A small image deblurring model, trained from scratch.
Training: 27100 steps, batches of 384.
Data: trained on crops of objects in photos (Visual Genome), 123503 training examples, 84.3 epochs.
Rows from block 4 of a small image deblurring model, named by matrix and row number. Rows with one number belong to one channel. Each number is 128 + 24 x the weight over its row's rms, rounded and kept within 0 to 255. All counts start at 0.
Before each channel's rows are labels from the 100 images, of 14848, where the channel reaches its highest value: "patch colour" is the nearest of a few named colours to the mean colour under the peak; "peak at" is the part of the image that holds the peak. Only what is clearly more common there than usual is listed. The data: crops of objects in photos (Visual Genome). In brackets: how many of the 100, against the usual share in percent.
# convs1: first pointwise conv (model.mid.0.convs.1.weight, 192x192x1x1), inputs 0-95
# convs3: second pointwise conv (model.mid.0.convs.3.weight, 192x192x1x1, transposed), outputs 0-95

patch colour: white (60 vs 6)
peak at: top centre (45 vs 12)
convs1.16 [127 132 116 123 137 119 109 135 148 115 126 152 125 132 120 122 138 162 119 107 157  91 126 134 156  92 116 151 120 127 131 111 123 130 122 118 157 149 135 156 157 137 149 104 135 144 124  92 143 131 113 102 101 108 138 134 127 123 129 255 108 153 136 118 113 116 146  55 115 111 106 127 105 121 137 124 135 138 119 122 141 164 255 178 111 130 125 119 117 129 151 127 119  64 131 161]
convs3.16 [228 158 116 137 132 146 114 116 132 137 132 136 119 136 136 143 159 162 130 128 138 125 131 107 130 119 104 137 129 110 117 125 124 145 129 130 121 106  98 133 145  98 104 140  72 100 130 114  96 108 129 120 145 148 125 128 106 105 131  89 156 119 134 150 110 144 152 109 130 113 148 108 134 148   0  92 118 156 144 120 103 120  37 137 121 112 131 112 125 142 110 116 110 128 118 129]

patch colour: white (74 vs 6)
peak at: centre (75 vs 16)
convs1.123 [114 140 137 144 122 163 141 122  95 111 144 102 143 116 119 104 136  97 107 123 169 136 128 121 172  59 140 104 121 164 113 139 143 102 107 130 128 150 138 129 123 127 124  99 150 123 122 157 147 139 123 146 118 128 114 150 111  23 122 130 139 111 144 101 109 121 175  43 107 131 134 147 154 156 137  94 133 127 123 138 121 205 132 149 116 112 134 128 133 128 146 118 137 155 138 138]
convs3.123 [101 111 112 165 132 145 129 121 135 153 127 108 116 139 107 152 141  98 174 171 134 108 125 169 124  96 136 158 126 163 148 102 129 134 132 121 121 132 165  98 137 150 130 142 122 157  96 130 148 128 123 135 177  85 148  96 149 136  65 152 135 164 144 119 129 132 117 123 105 100 148 113 143 130 130  92 167 110 142 154 107 156 154 116 129 134 127 109  98 131 138 115 118 111 141 137]

patch colour: white (100 vs 6)
peak at: centre (60 vs 16)
convs1.23 [130 149  97 146 134 159 107 133 141 124 151 105 128 134 158 115 129 101 131 107 139 125 172 132 188 141 124 140 116 115 122 118 135  82 124 140 124 108 111 177 145 127 147 143 133  72 102 150 100 130 122 139 138 121 121 142 114 105 104 137 130 125 105  78 141 139 200 102 190 151 107 126 125 117 132 100 105 122 172 109 141 180 131 153  88 122 137 117 137 122 131 116 137 124 133 117]
convs3.23 [143 153 111 125 138 115 116 144 119 141 139 116  76 136  81 147 155 127 137 145 143 118 116 138 177 147 106 137 124 142 150 150 131 133 143 147 117 154 180 165 111 108 164 126 117 114  86 112 135 114 151 168 143 138 175 130 136 148 127 141 148 174 156 130 118 136 156 130 117 131 148 110 117 111 135 109 160 131 153 153 109 170 173 162 127 162 168 171 135 161 155  95 137 109 138 142]

patch colour: white (100 vs 6)
peak at: centre (60 vs 16)
convs1.124 [127 154 128 115 139 129 116 120  97 116 142 110 114 125 124  30 102 105 134 159 193 131 134 196 135  61 113 107 139 139 134 154 128 123 135 106 133 142 120 149 166 113 113 144 108 107  90 158  93 146 131 125 124 102 115 115 130   0 135 122 162 171 117 109 125 120 141 141 144 141 121 122 118 140 100 104 137 125 146 116 116 143 129 158 140 110 123 122 146 129 136 135 136 122 128 112]
convs3.124 [156  81 117 122 153 111  99 143 136 126 149 140 114  94 122  78 144 100 137 157 112  83 122 154 123  71 135 126 139 143 135 102  98 137 108  90 162 137 156 135 145 160 124 109 146 199 146 144 141 126 123 158  68 153 136 126 111 178 131 132 114 133 159 113 176 146 113 134 131 135  99  84 178 160 115 119 126 189 144 135 104 117 149  91  94 112 127  80 133 138 114 136 100 150 132 108]

patch colour: white (100 vs 6)
peak at: centre (63 vs 16)
convs1.77 [126 134 159 104 141 146 171 130 130 148 140 100 115 171 127 139 114 100 133  97  73 132 108  81 120 140 116 119 135 118 125 104  88 125 107 131 156 126 133 113 119 134 139 134 172 106 140 134 136  74 117 125 141 126 128 100 120 103 125 128 121 143 134 147 127 148  97 138  88 141 162 130 100 136 116  77 125 118 132 115 125 173 134 142 117 165 135 132 139 124 141 146 139 124 142 128]
convs3.77 [ 90 101 139 142 139 129  84 141 119 115 108 109  95 103 111 100  97 140  88 148  82 160 142 148 117  97 133 133 114 109 119 159 160 134 131  76 135 117 111 118 160 146 134 151 145 135 145 117 160 206 154 126  65 140  99 125 129 130 163 120  93 151 146 183 150 131 119 140 147  96 109 147 149 119  88 142 125 132 139 125 123 125 121 149 160 143 130 109 118 119 157 108  98 134 122 132]

patch colour: grey (61 vs 30)
peak at: bottom right (29 vs 9)
convs1.141 [108 151 158  78 162 161 132 115  81 174 145 134 186  80 152 148 103  97  75 143 126 153 105 135 110 112 156 120 159 148 146 126 131 164 115 135 107 131 139 142 111 134 111 140 111 128 137 109 105 129 155 116 132 134 176 100  57 167 143  96 131 147 147  85 139 125 131 150 109 106 122 126 149 156 113 155 142 108 128 129 140 205 137 144 118 155 112 122 107 175 125 138 160 111 131 116]
convs3.141 [172  99 104  74 100 158 144 141 153 128 145 118 155  84  87 105 122  96 140 162 169 178 136 152 160 123 182  94 109 132  95 126 106 127 116 135 160 153  90 108 110 136 138  90 147 102 114 136  93 150 151 118 125 130 105 123 120  85 104 128 153  97  91 181 126 151 138 141 146  92 103  78 127 127 113 138 117 142  79  91 148 138 157 110 119 120 141 102 112 132 137 144 141  99 117 139]

patch colour: grey (62 vs 30)
peak at: top right (28 vs 9)
convs1.145 [118 146 161 147 147 140 155 134 129 157 147 131 103 114 192 122 128 128 140 143 187 136 122 148 152 254 188 123 129 110 164 153 130 152 129 131 168 142 142 135 117 133 107 105  92 113 139  62 102 138 108 155 112 109 134 151 147 223 149 123 119 130 131 122 137 182 131 101 136 113 131 130 128 128 146 124 113 134 113 117 123 119 126 107 143 115 125 124 108 134 125 131 158 117 129 153]
convs3.145 [173 137 124  87  86 113 147 141 115 136 136 122 121 132 142 148 135 115 131 170 103 126 120 119 122 105 113 163 132 132 131 123 108 157 125 148 153 108 125 109  93 126 162 128 146 141 125 109 145 118 148 118 241  99 148 129  36 152 100 128 136 117 138 135  99 131 118 128 143 124 102 128 140 184 202 123 122 147 122 100  79 153 103 154 159 102 121 143 134 148 146 103 133 108 104 141]