{
  "train_examples": 123503,
  "image_size": 40,
  "translate": 0.12,
  "norm": "batchnorm",
  "widths": [48, 96, 192],
  "blocks_per_level": 2,
  "attention": false,
  "upsampling": "nearest_conv",
  "init": "torch_default",
  "lr": 0.0015,
  "eps": 1e-08,
  "batch_size": 384,
  "epochs": 84.3
}
Rows from block 6, named by matrix and row number. Each number is 128 + 32 x the weight over the matrix's rms, rounded and kept within 0 to 255. All counts start at 0.
# short0: shortcut pointwise conv (model.decb.0.0.short.0.weight, 96x192x1x1), inputs 96-191
short0.81 [160 121  96 205 115 145 117  99 141 198  98 107 108 133 124 103 156  45  81  64 141 105 167 157 120 110 122  51 115  53  45 202 129 140 147 101 100 133  98 102 199 154 135 139 138 184 155 106 119 206 133  55 108 150  96  52 126 131 152 127  96 134 104  90 140 142 162 110 176 150 161 104 105  65 147 113  90 160  65  48 136  98 251 150 106 191 163  63 127 114 142 150 102  75 108  81]
short0.82 [122 132  93 112 125 184 121 174  71 101 176 163 132 115 134 119 150 134 109 163 170 147 158 100 136  92 116  99 117 101 131 196 106 142  97 171  77  93  73 110 179 183 168 141 121 140 180 184 154 115  86 158 143 109 119  93 186 144 187 138 197 118  59  96  95 169 109 149 143 214 211  46 207  51 178 117 209 139 145 122 113 144 130 129  81  88 105  95 125 123 152 173 131 190 108  62]
short0.83 [ 39 149 140 128 155 176 145 187 139 140 116 131 160  71 146 133  84  94 146 162 129 186 133 147  70 113 103 119 100  67 144 171 139 127 121 120 117  71 121  89 169  78 100 136  89 111 129 180 103 149 142 146 145 169 106 118  95 122 117 128  57 181 145 167 141 109 141 197 102  85 136 139 204 122 140 130 127 170 138  91 128 131 104  84 111 122  97  99 144 115 165  49 119 168 168  55]
short0.84 [133 148  98 106 136 163 202  66 120 114 119 149 147 155  59 146 138 144 151 199 108 164 127  97  93 141 145 168 125 167 121 110  64 120 128 112 209 162 118 120 125 193 151 193 153 110 114 125 112  31 102 170 142 141 117  75 147 139 108 135 196 151 174 118 202  99  14 117  91 164 143  83 104 163 133 183 166 122 161 182 193  61  26 130 182 116 119 140 115 167 112 164 177 138 156 177]
short0.85 [124 183 128 113 160  63 195 126 151 100 130 143 108 100 143  92 117 119 114 167 139  78 153 245 129 143  79  92  83 130 113 159 134 115 100 117 203  49 126 148 214  68 151 155  95 119 114 165  93 172  95  18  95 185 135  89  68  76 174 155  87 104 197  89  87 134 200 189 126 172   0 108  99 111 163  80  56 132 130  85 121 107  99 154 118 175 211 114 150 158  90 134 133 114 180 108]
short0.86 [119  87  75  59 119 103 158  56 213 127 123  79  83 203  89 143 160 135 167 104 123  97  93 141  46 130  86 148  95 172 108 164 155 136 163 119  37 149 165 137 131  48 178 245 170  78  84 120 169 110 180  44 114  99  97 135  95  97 125 169 127 163 137 166 165 193  66 167  99  98  66 174 105 157 126 142 198 126 163 156 131 188  93  87  58 141 172 220 117 148 132 133 216  88 105 115]
short0.87 [156 170 130  90 104  94  89 185  78 186 112  88 180 150 189 174 192 122 144 142 197 100 124 112 113 119  93  20 146  76  34 236 204  97 153  68  63 149  90 126 249 134  50  34 236 127 134  60 189 148 141  72 216 146 133 120 139 133 139  16 147 142 177 229 161 102 191 208  79 134  88  61 174 121 131 198  53  64 149  92 241 173 142   1  90  89 127  74 189  80 123 177 191 187 201 200]
short0.88 [ 82  65  82 120 114  84 115 166  77 137 213 103 132 123 101 152 123 194 113 127 123  92 126 128 127 124 142 106 165 157  50 152 101 110 124 157  73 145 147 107 236  69  51  81 169 126  81 156 110 166 117  92 129 116  96 142 100 103 134  80 227 113  57 158  95 149 108 141  83 173 154 156 162 125 199 104 135 168  81  35 105 162 148 143 160 164  55  99  55 220  86 205 172 178 123  82]
short0.89 [144 105  64 124  81 131 119 129 196 117 137 116 175 196 115 124  25  92 179 145 135 127 139 159 117 133  99  88 188 143 136 173  29 140 115  77  51  73 162  96  94 157 227  88 176 136  41 119 192 124 167 130  38 118 152 133 187 199 180 159 160 140  89 111 122 214  90 132 160 122 177 160 151  69 137 124 191  98 113 209 127 123 180  93 149  94 119  97  94  99 120 112 134 192 107 146]
short0.90 [ 44 166 139  89  34 116 121 135 216 101 189  87  97 154 149 110 147 154  69 168  93 103 121 143  94 134  83 134 102  74  79 157 138  91 156 118 197 174 134 116  99  97 135  96 115  75  56 171 120 140 155 106 110 112 173 127 209 133 203 186 132 100 175 109 149 143 166  94 109 157 138 161 137 157 194 121 173 110 114 117  87 145 114 139  48  86 111 117 105 126 152 130 148  60  49 185]
short0.91 [100 160 228 105 123  42 167 129  38 132 156 100 100 119 121 139 151  79  84 163 140 135 145 145 145  30 179  96 104  59 128 188 117 145 114  79  62  73  71 107 193  48 161  65 138 125 119 136  70 131 167 120 106 118 151  63  42 117  87  97  86 143 140 187 166  89  83 126 105 215  90 139  83 143 146  85  90 123 129  65 182  97 156  94  84 122 154 106 104 162 135 130 177 140 150  94]
short0.92 [183  76 170 115  28 116 217 120 201 179  33 183 176 136 181 143  80  77 121 218 170 180 162 115 161 143  42  80 159  76 156 140 158 141 159 109 149 102  80  18 144 161  89 220 205 250 146  99  66 213 121  83 141 144 193  87 180 133  95 111  72 102 152 129 129 162 101 211  61 131  80 150 121 102  46 131   0 116 104  82 128 183 203  48 158 227 153  76  93 160 102  93  78  89 199  80]
short0.93 [ 80 130 179 115  22  92  73 202 182 141 148  82 197 165 165 221  85  29  71 135 180 178 108  82  94 135 128 112 164 157  99 119 140 155 159 116  70  64 126  99 107 134 186  15  88  78 106 103  60 176 234 174  84 113  62 158 235 128 179 202 118 107  60 195 166 163 105  96 142 180 130 192 144 101 159   0 147 110  50 195 144 100 213  83  99  97 112  38 136  92 244 104 133  92   8 126]
short0.94 [182 125 114  78  79 105  82  80 188 102  94 107 140 155  98 125 110 177 115 118 187 153 103  77 122 183 127  71 169 139 119 141 107 145 134 130 152 162 130  75 151 120 150 180 103 142 144 120 188 133 139 100  91 101 168 136 207  87 143 185 104 116  94 146 164 192  92 111 139 114 145 113 108 146  99  97 111 111 106 133  88 124 161 128 119 122 126 115 117 133 190 155 136 139 124 141]
short0.95 [144 123 109  98 125 155 157  72 139 162  79 146  91 128 139 149 175 110 127 141 130 119 150 132  90  65 109  90 124 169 107 169  83 132 188 128   7 205  97 130 104 169  92 255  86 116 127 139  86  90 162 111 140 130 139  62 123 159  75 127 161 140  95 108 210 217 101 163  96 121  28  80 144 130 128 123 168 110 152 137 145 114 158  64 141 127 156  83 117 145 135 158 134 193 151 120]