{"model": "image deblurring model", "train_examples": 123503, "horizontal_flip": true, "task": "deblurring", "arch": "unet", "blocks_per_level": 2, "upsampling": "nearest_conv", "residual_init": "zero_last", "optimizer": "soap", "lr": 0.0015, "merge_dims": false, "one_sided": false, "steps": 27100, "batch_size": 384, "final_lr_fraction": 0}
Rows from block 4 of a small image deblurring model, named by matrix and row number. Rows with one number belong to one channel. Each number is 50 + 10 x the weight over its row's rms, rounded and kept within 0 to 99. All counts start at 0.
After each channel's rows are labels from the 100 images, of 14848, where the channel reaches its highest value: "patch colour" is the nearest of a few named colours to the mean colour under the peak. Only what is clearly more common there than usual is listed. The data: crops of objects in photos (Visual Genome). In brackets: how many of the 100.
# convs1: first pointwise conv (model.mid.0.convs.1.weight, 192x192x1x1), inputs 96-191
# convs3: second pointwise conv (model.mid.0.convs.3.weight, 192x192x1x1, transposed), outputs 96-191

convs1.75:65 52 35 58 64 69 50 46 47 37 48 83 60 59 59 23 55 43 54 46 38 45 56 33 43 58 48 53 44 40 67 54 41 55 59 39 51 64 53 22 48 47 59 38 58 45 54 38 58 57 58 51 51 48 36 51 54 58 18 57 45 48 49 58 51 44 46 57 49 36 53 48 28 51 57 43 80 59 48 50 44 51 58 31 59 53 21 44 49 74 69 52 54 59 56 56
convs3.75:53 43 40 44 58 36 72 68 65 60 46 52 57 27 48 47 46 38 46 42 24 58 48 65 57 46 45 47 40 45 55 43 53 57 54 44 32 64 45 32 52 35 47 59 51 55 40 47 55 48 59 09 48 54 43 42 45 54 45 38 43 48 42 31 23 43 45 33 32 43 48 35 48 58 34 63 41 55 57 48 65 50 46 57 50 35 48 42 57 37 35 58 42 50 42 37
patch colour: white (80)

convs1.78:37 42 49 45 32 30 53 14 46 62 59 41 43 58 49 49 56 46 44 37 38 97 45 51 58 53 57 51 55 37 54 51 44 43 31 63 53 50 54 42 43 42 32 37 50 51 48 39 50 33 61 48 49 54 34 41 58 67 46 56 48 55 47 51 55 46 39 53 45 52 62 56 69 50 60 48 46 58 55 49 55 51 52 50 39 53 50 41 54 45 69 40 47 58 62 44
convs3.78:44 64 47 52 47 50 28 49 16 45 47 47 56 50 56 48 52 47 39 50 52 48 67 36 41 50 49 48 50 48 51 57 55 58 33 46 55 63 54 52 58 56 49 50 59 44 42 48 49 65 53 68 42 51 49 54 30 49 53 42 73 67 40 33 34 45 58 53 51 45 40 48 56 56 51 48 62 53 84 60 52 48 67 50 49 38 49 49 43 34 55 52 55 38 62 52
patch colour: grey (78)

convs1.41:45 54 48 45 46 37 46 47 60 66 65 50 43 41 55 48 40 70 51 49 39 53 62 48 57 47 46 48 47 54 48 58 43 57 59 55 32 52 52 50 48 49 66 44 51 52 56 46 50 35 45 50 52 61 51 25 50 39 48 51 47 43 49 48 58 33 52 53 41 51 49 52 51 54 49 43 52 50 56 32 49 50 54 52 40 59 48 55 48 50 54 39 40 57 58 49
convs3.41:45 55 51 56 51 56 48 42 47 51 44 51 55 54 22 49 38 61 59 64 51 46 45 49 43 42 42 43 66 51 39 45 45 53 35 31 49 52 48 53 77 44 46 54 46 46 43 45 55 38 53 55 49 60 48 76 50 64 51 49 40 47 71 48 58 61 53 40 49 47 54 34 45 45 55 27 52 48 23 46 39 42 47 48 55 65 50 25 48 52 47 48 47 42 43 53
patch colour: black (66); white (31)

convs1.70:48 56 44 42 45 54 23 66 42 55 45 55 48 45 51 51 33 93 62 51 29 38 54 46 47 44 31 47 42 56 51 46 48 58 52 56 49 30 44 54 53 61 46 46 54 49 46 55 50 47 40 41 45 50 44 49 60 58 50 47 39 46 39 52 26 49 44 58 46 40 61 45 43 48 36 54 59 50 53 49 99 51 48 55 54 43 46 43 49 49 54 51 49 68 45 54
convs3.70:37 47 40 45 94 49 50 52 63 97 44 47 56 44 43 54 43 63 43 58 39 57 55 46 51 54 31 39 66 46 41 39 44 48 30 42 47 36 53 41 53 55 66 35 52 48 36 52 52 41 50 37 52 59 61 48 59 47 55 49 57 59 43 48 29 41 57 41 49 40 38 36 44 43 63 46 43 52 53 32 93 48 52 52 59 64 44 61 60 49 45 53 52 44 48 48
patch colour: black (100)

convs1.85:48 52 49 46 39 52 49 39 52 53 62 49 56 39 53 50 91 32 49 69 52 39 55 52 58 22 44 51 54 61 49 46 49 53 60 80 44 56 50 53 57 33 43 63 52 47 59 55 52 63 32 51 47 38 48 49 38 53 52 42 59 57 47 49 50 49 48 50 69 45 63 50 54 53 63 61 64 51 51 53 49 67 44 45 51 31 52 40 51 61 53 53 39 50 50 42
convs3.85:38 65 48 57 61 51 50 36 26 36 38 44 45 48 58 53 51 66 50 52 57 40 53 47 46 54 57 56 55 56 58 55 60 52 52 45 50 49 47 48 39 57 52 41 46 47 44 46 48 60 41 34 46 71 53 29 69 51 49 48 24 40 33 44 47 61 48 58 43 57 45 63 56 49 52 33 70 57 42 49 51 61 45 52 53 49 52 37 63 49 44 71 58 48 45 57
patch colour: grey (65)

convs1.173:53 49 50 41 51 45 50 45 51 49 53 46 47 41 53 51 46 46 49 43 57 55 49 51 51 39 48 52 51 51 55 41 47 54 54 70 53 46 52 47 55 47 54 48 51 50 43 59 50 47 53 38 48 57 50 48 44 52 52 53 50 49 48 49 51 00 51 53 50 56 50 53 51 53 49 48 51 47 48 51 45 49 48 43 53 51 51 51 46 49 55 48 26 43 52 48
convs3.173:33 50 53 67 57 37 57 67 49 48 39 50 48 39 54 52 43 67 43 66 48 58 41 45 52 51 65 70 49 44 58 48 56 48 58 53 62 55 53 50 44 56 40 57 89 45 46 28 56 47 48 46 40 37 55 53 70 46 50 47 38 56 64 54 56 22 50 42 60 51 54 55 50 50 47 66 62 50 40 48 54 51 44 42 58 59 50 39 53 48 53 72 63 54 52 42
patch colour: black (68); white (31)

convs1.36:48 56 48 47 54 46 51 42 58 37 18 50 54 58 44 47 61 70 74 50 48 50 68 48 64 50 47 52 48 16 51 49 43 59 21 53 46 62 52 54 48 64 36 49 49 44 47 59 56 49 68 51 33 46 52 55 47 52 47 48 40 35 37 55 44 57 40 69 52 54 66 48 71 38 36 24 51 56 66 50 43 48 44 47 71 41 45 51 30 42 43 58 42 44 52 50
convs3.36:62 59 52 39 49 47 36 47 54 51 45 51 59 85 48 59 44 41 57 31 56 43 13 66 51 40 66 44 48 80 58 56 56 40 56 62 44 65 63 41 50 47 39 49 32 52 29 52 49 36 50 51 50 56 47 48 56 55 41 51 56 54 59 61 61 60 40 40 49 38 61 39 57 46 56 48 45 48 52 52 26 58 57 76 49 49 55 52 67 49 53 36 47 50 74 51
patch colour: grey (62)

convs1.8:56 62 48 52 40 44 47 48 51 28 45 51 52 50 49 51 49 47 46 46 44 56 66 52 44 50 44 56 53 48 56 34 44 47 60 47 41 52 51 48 45 62 40 52 52 51 33 62 51 65 55 32 47 55 48 31 46 54 50 40 54 56 53 49 44 30 53 60 43 48 64 55 56 47 56 53 44 58 45 37 44 59 49 34 48 48 50 48 48 47 34 45 43 33 50 48
convs3.8:57 47 53 32 57 49 42 56 58 66 41 52 52 52 52 51 46 28 50 56 52 46 54 49 54 56 67 59 42 51 53 53 40 54 43 56 50 46 46 53 54 57 54 54 55 61 48 54 48 37 52 47 50 00 56 32 51 39 51 47 61 48 61 42 44 15 53 53 64 49 37 60 46 49 68 48 57 50 43 53 55 60 52 64 38 24 51 65 57 58 57 61 54 49 53 54
patch colour: pink (26)

convs1.55:46 48 58 40 52 39 60 46 39 62 53 50 68 72 44 58 15 47 45 55 47 37 36 55 75 62 50 56 52 46 44 46 53 50 53 47 56 61 45 58 47 29 50 53 48 42 58 45 54 40 73 50 45 31 52 59 49 55 49 51 42 23 45 58 45 54 42 61 27 49 59 42 50 42 55 44 56 53 58 57 54 72 50 48 44 66 54 61 43 52 61 51 75 43 66 38
convs3.55:42 60 52 57 49 49 53 55 52 49 46 45 38 54 61 54 69 47 56 43 37 38 42 51 48 42 49 48 59 53 53 46 48 42 42 40 51 63 62 66 27 41 44 70 44 46 52 52 40 40 36 43 57 59 60 75 43 51 42 28 62 47 43 56 48 49 45 40 59 46 54 61 40 54 40 53 49 60 46 61 57 38 47 32 48 71 47 61 47 51 25 57 70 51 47 54
patch colour: grey (76)

convs1.74:66 51 43 60 64 75 53 53 52 43 50 99 42 69 52 20 60 58 52 44 28 45 60 42 57 46 50 48 46 64 55 48 41 49 44 53 46 26 53 41 51 04 54 38 55 46 47 37 54 50 41 49 50 49 50 51 50 61 36 30 30 47 52 52 52 50 51 44 54 52 49 51 15 50 46 46 67 63 49 50 54 45 48 36 46 50 41 48 50 67 44 50 46 50 37 64
convs3.74:55 47 54 45 40 49 55 52 52 45 45 69 63 46 53 73 47 55 46 55 64 45 52 84 49 45 44 40 53 92 47 55 55 52 44 45 54 73 64 45 49 86 56 42 48 53 48 40 50 47 55 47 41 43 61 45 55 59 23 46 74 46 50 49 50 64 35 21 56 37 51 59 37 45 24 67 39 56 52 42 39 57 48 66 61 54 55 50 51 56 32 41 57 55 54 38
patch colour: white (100)

convs1.9:39 45 61 33 61 55 46 41 47 61 57 56 50 51 61 51 76 54 51 55 27 49 58 48 55 47 50 54 59 29 41 50 54 53 54 57 38 54 57 61 50 68 30 44 48 53 46 74 45 48 64 49 48 52 34 49 41 49 62 58 45 34 49 60 30 54 61 34 61 61 50 55 60 44 47 42 23 43 49 56 50 50 60 41 47 46 51 48 50 36 42 52 50 45 42 50
convs3.9:28 45 19 37 44 42 53 58 31 58 51 59 52 47 50 67 45 47 53 54 56 42 48 59 57 49 52 37 66 81 57 58 52 51 48 66 51 42 62 34 47 76 46 61 58 52 63 47 42 51 52 46 48 56 50 61 51 49 12 39 63 39 56 56 59 70 48 44 43 43 47 53 51 54 44 49 49 56 40 55 55 53 58 51 59 60 58 47 42 66 44 37 60 40 39 39
patch colour: white (94)

convs1.10:45 41 64 57 64 50 55 60 52 46 52 63 65 58 49 59 53 26 54 46 50 49 49 44 71 55 52 44 53 42 42 54 41 47 39 30 53 58 31 90 47 59 48 34 55 50 49 49 48 46 49 62 45 44 25 54 50 51 69 59 68 46 57 47 38 52 45 45 41 32 50 53 52 59 52 47 50 35 54 47 52 41 43 43 51 65 51 48 54 50 64 57 32 50 46 45
convs3.10:53 48 40 61 47 48 48 41 36 40 52 57 52 61 49 62 53 42 47 54 55 51 55 60 50 45 36 32 53 60 70 52 61 52 46 56 72 66 47 00 56 63 48 46 30 48 48 48 45 42 42 56 51 63 40 50 53 53 44 56 59 44 37 49 49 66 43 54 47 59 65 52 39 55 36 57 49 50 44 45 48 54 38 64 58 55 55 56 44 50 48 46 46 50 53 49
patch colour: white (51)

convs1.37:43 31 51 45 45 49 54 49 37 27 62 46 48 38 75 50 52 65 44 13 45 49 55 47 67 48 55 56 39 54 51 55 44 60 36 04 67 54 58 47 51 49 57 46 48 50 58 53 49 40 70 49 47 53 48 56 66 75 51 63 55 37 59 44 52 51 44 53 65 48 55 50 62 75 58 35 37 47 37 50 54 49 49 51 44 44 51 57 51 44 61 50 57 43 73 44
convs3.37:56 32 54 45 38 52 46 62 60 62 55 49 50 48 37 53 54 46 38 47 53 54 36 50 78 64 55 45 67 63 42 54 51 31 51 60 60 43 62 40 73 49 39 55 61 52 45 54 53 47 57 54 44 46 49 49 40 47 49 44 40 64 45 41 72 40 56 56 54 41 49 46 42 56 64 56 45 48 16 62 52 49 47 45 53 73 51 54 64 51 59 64 40 42 52 37
patch colour: grey (60)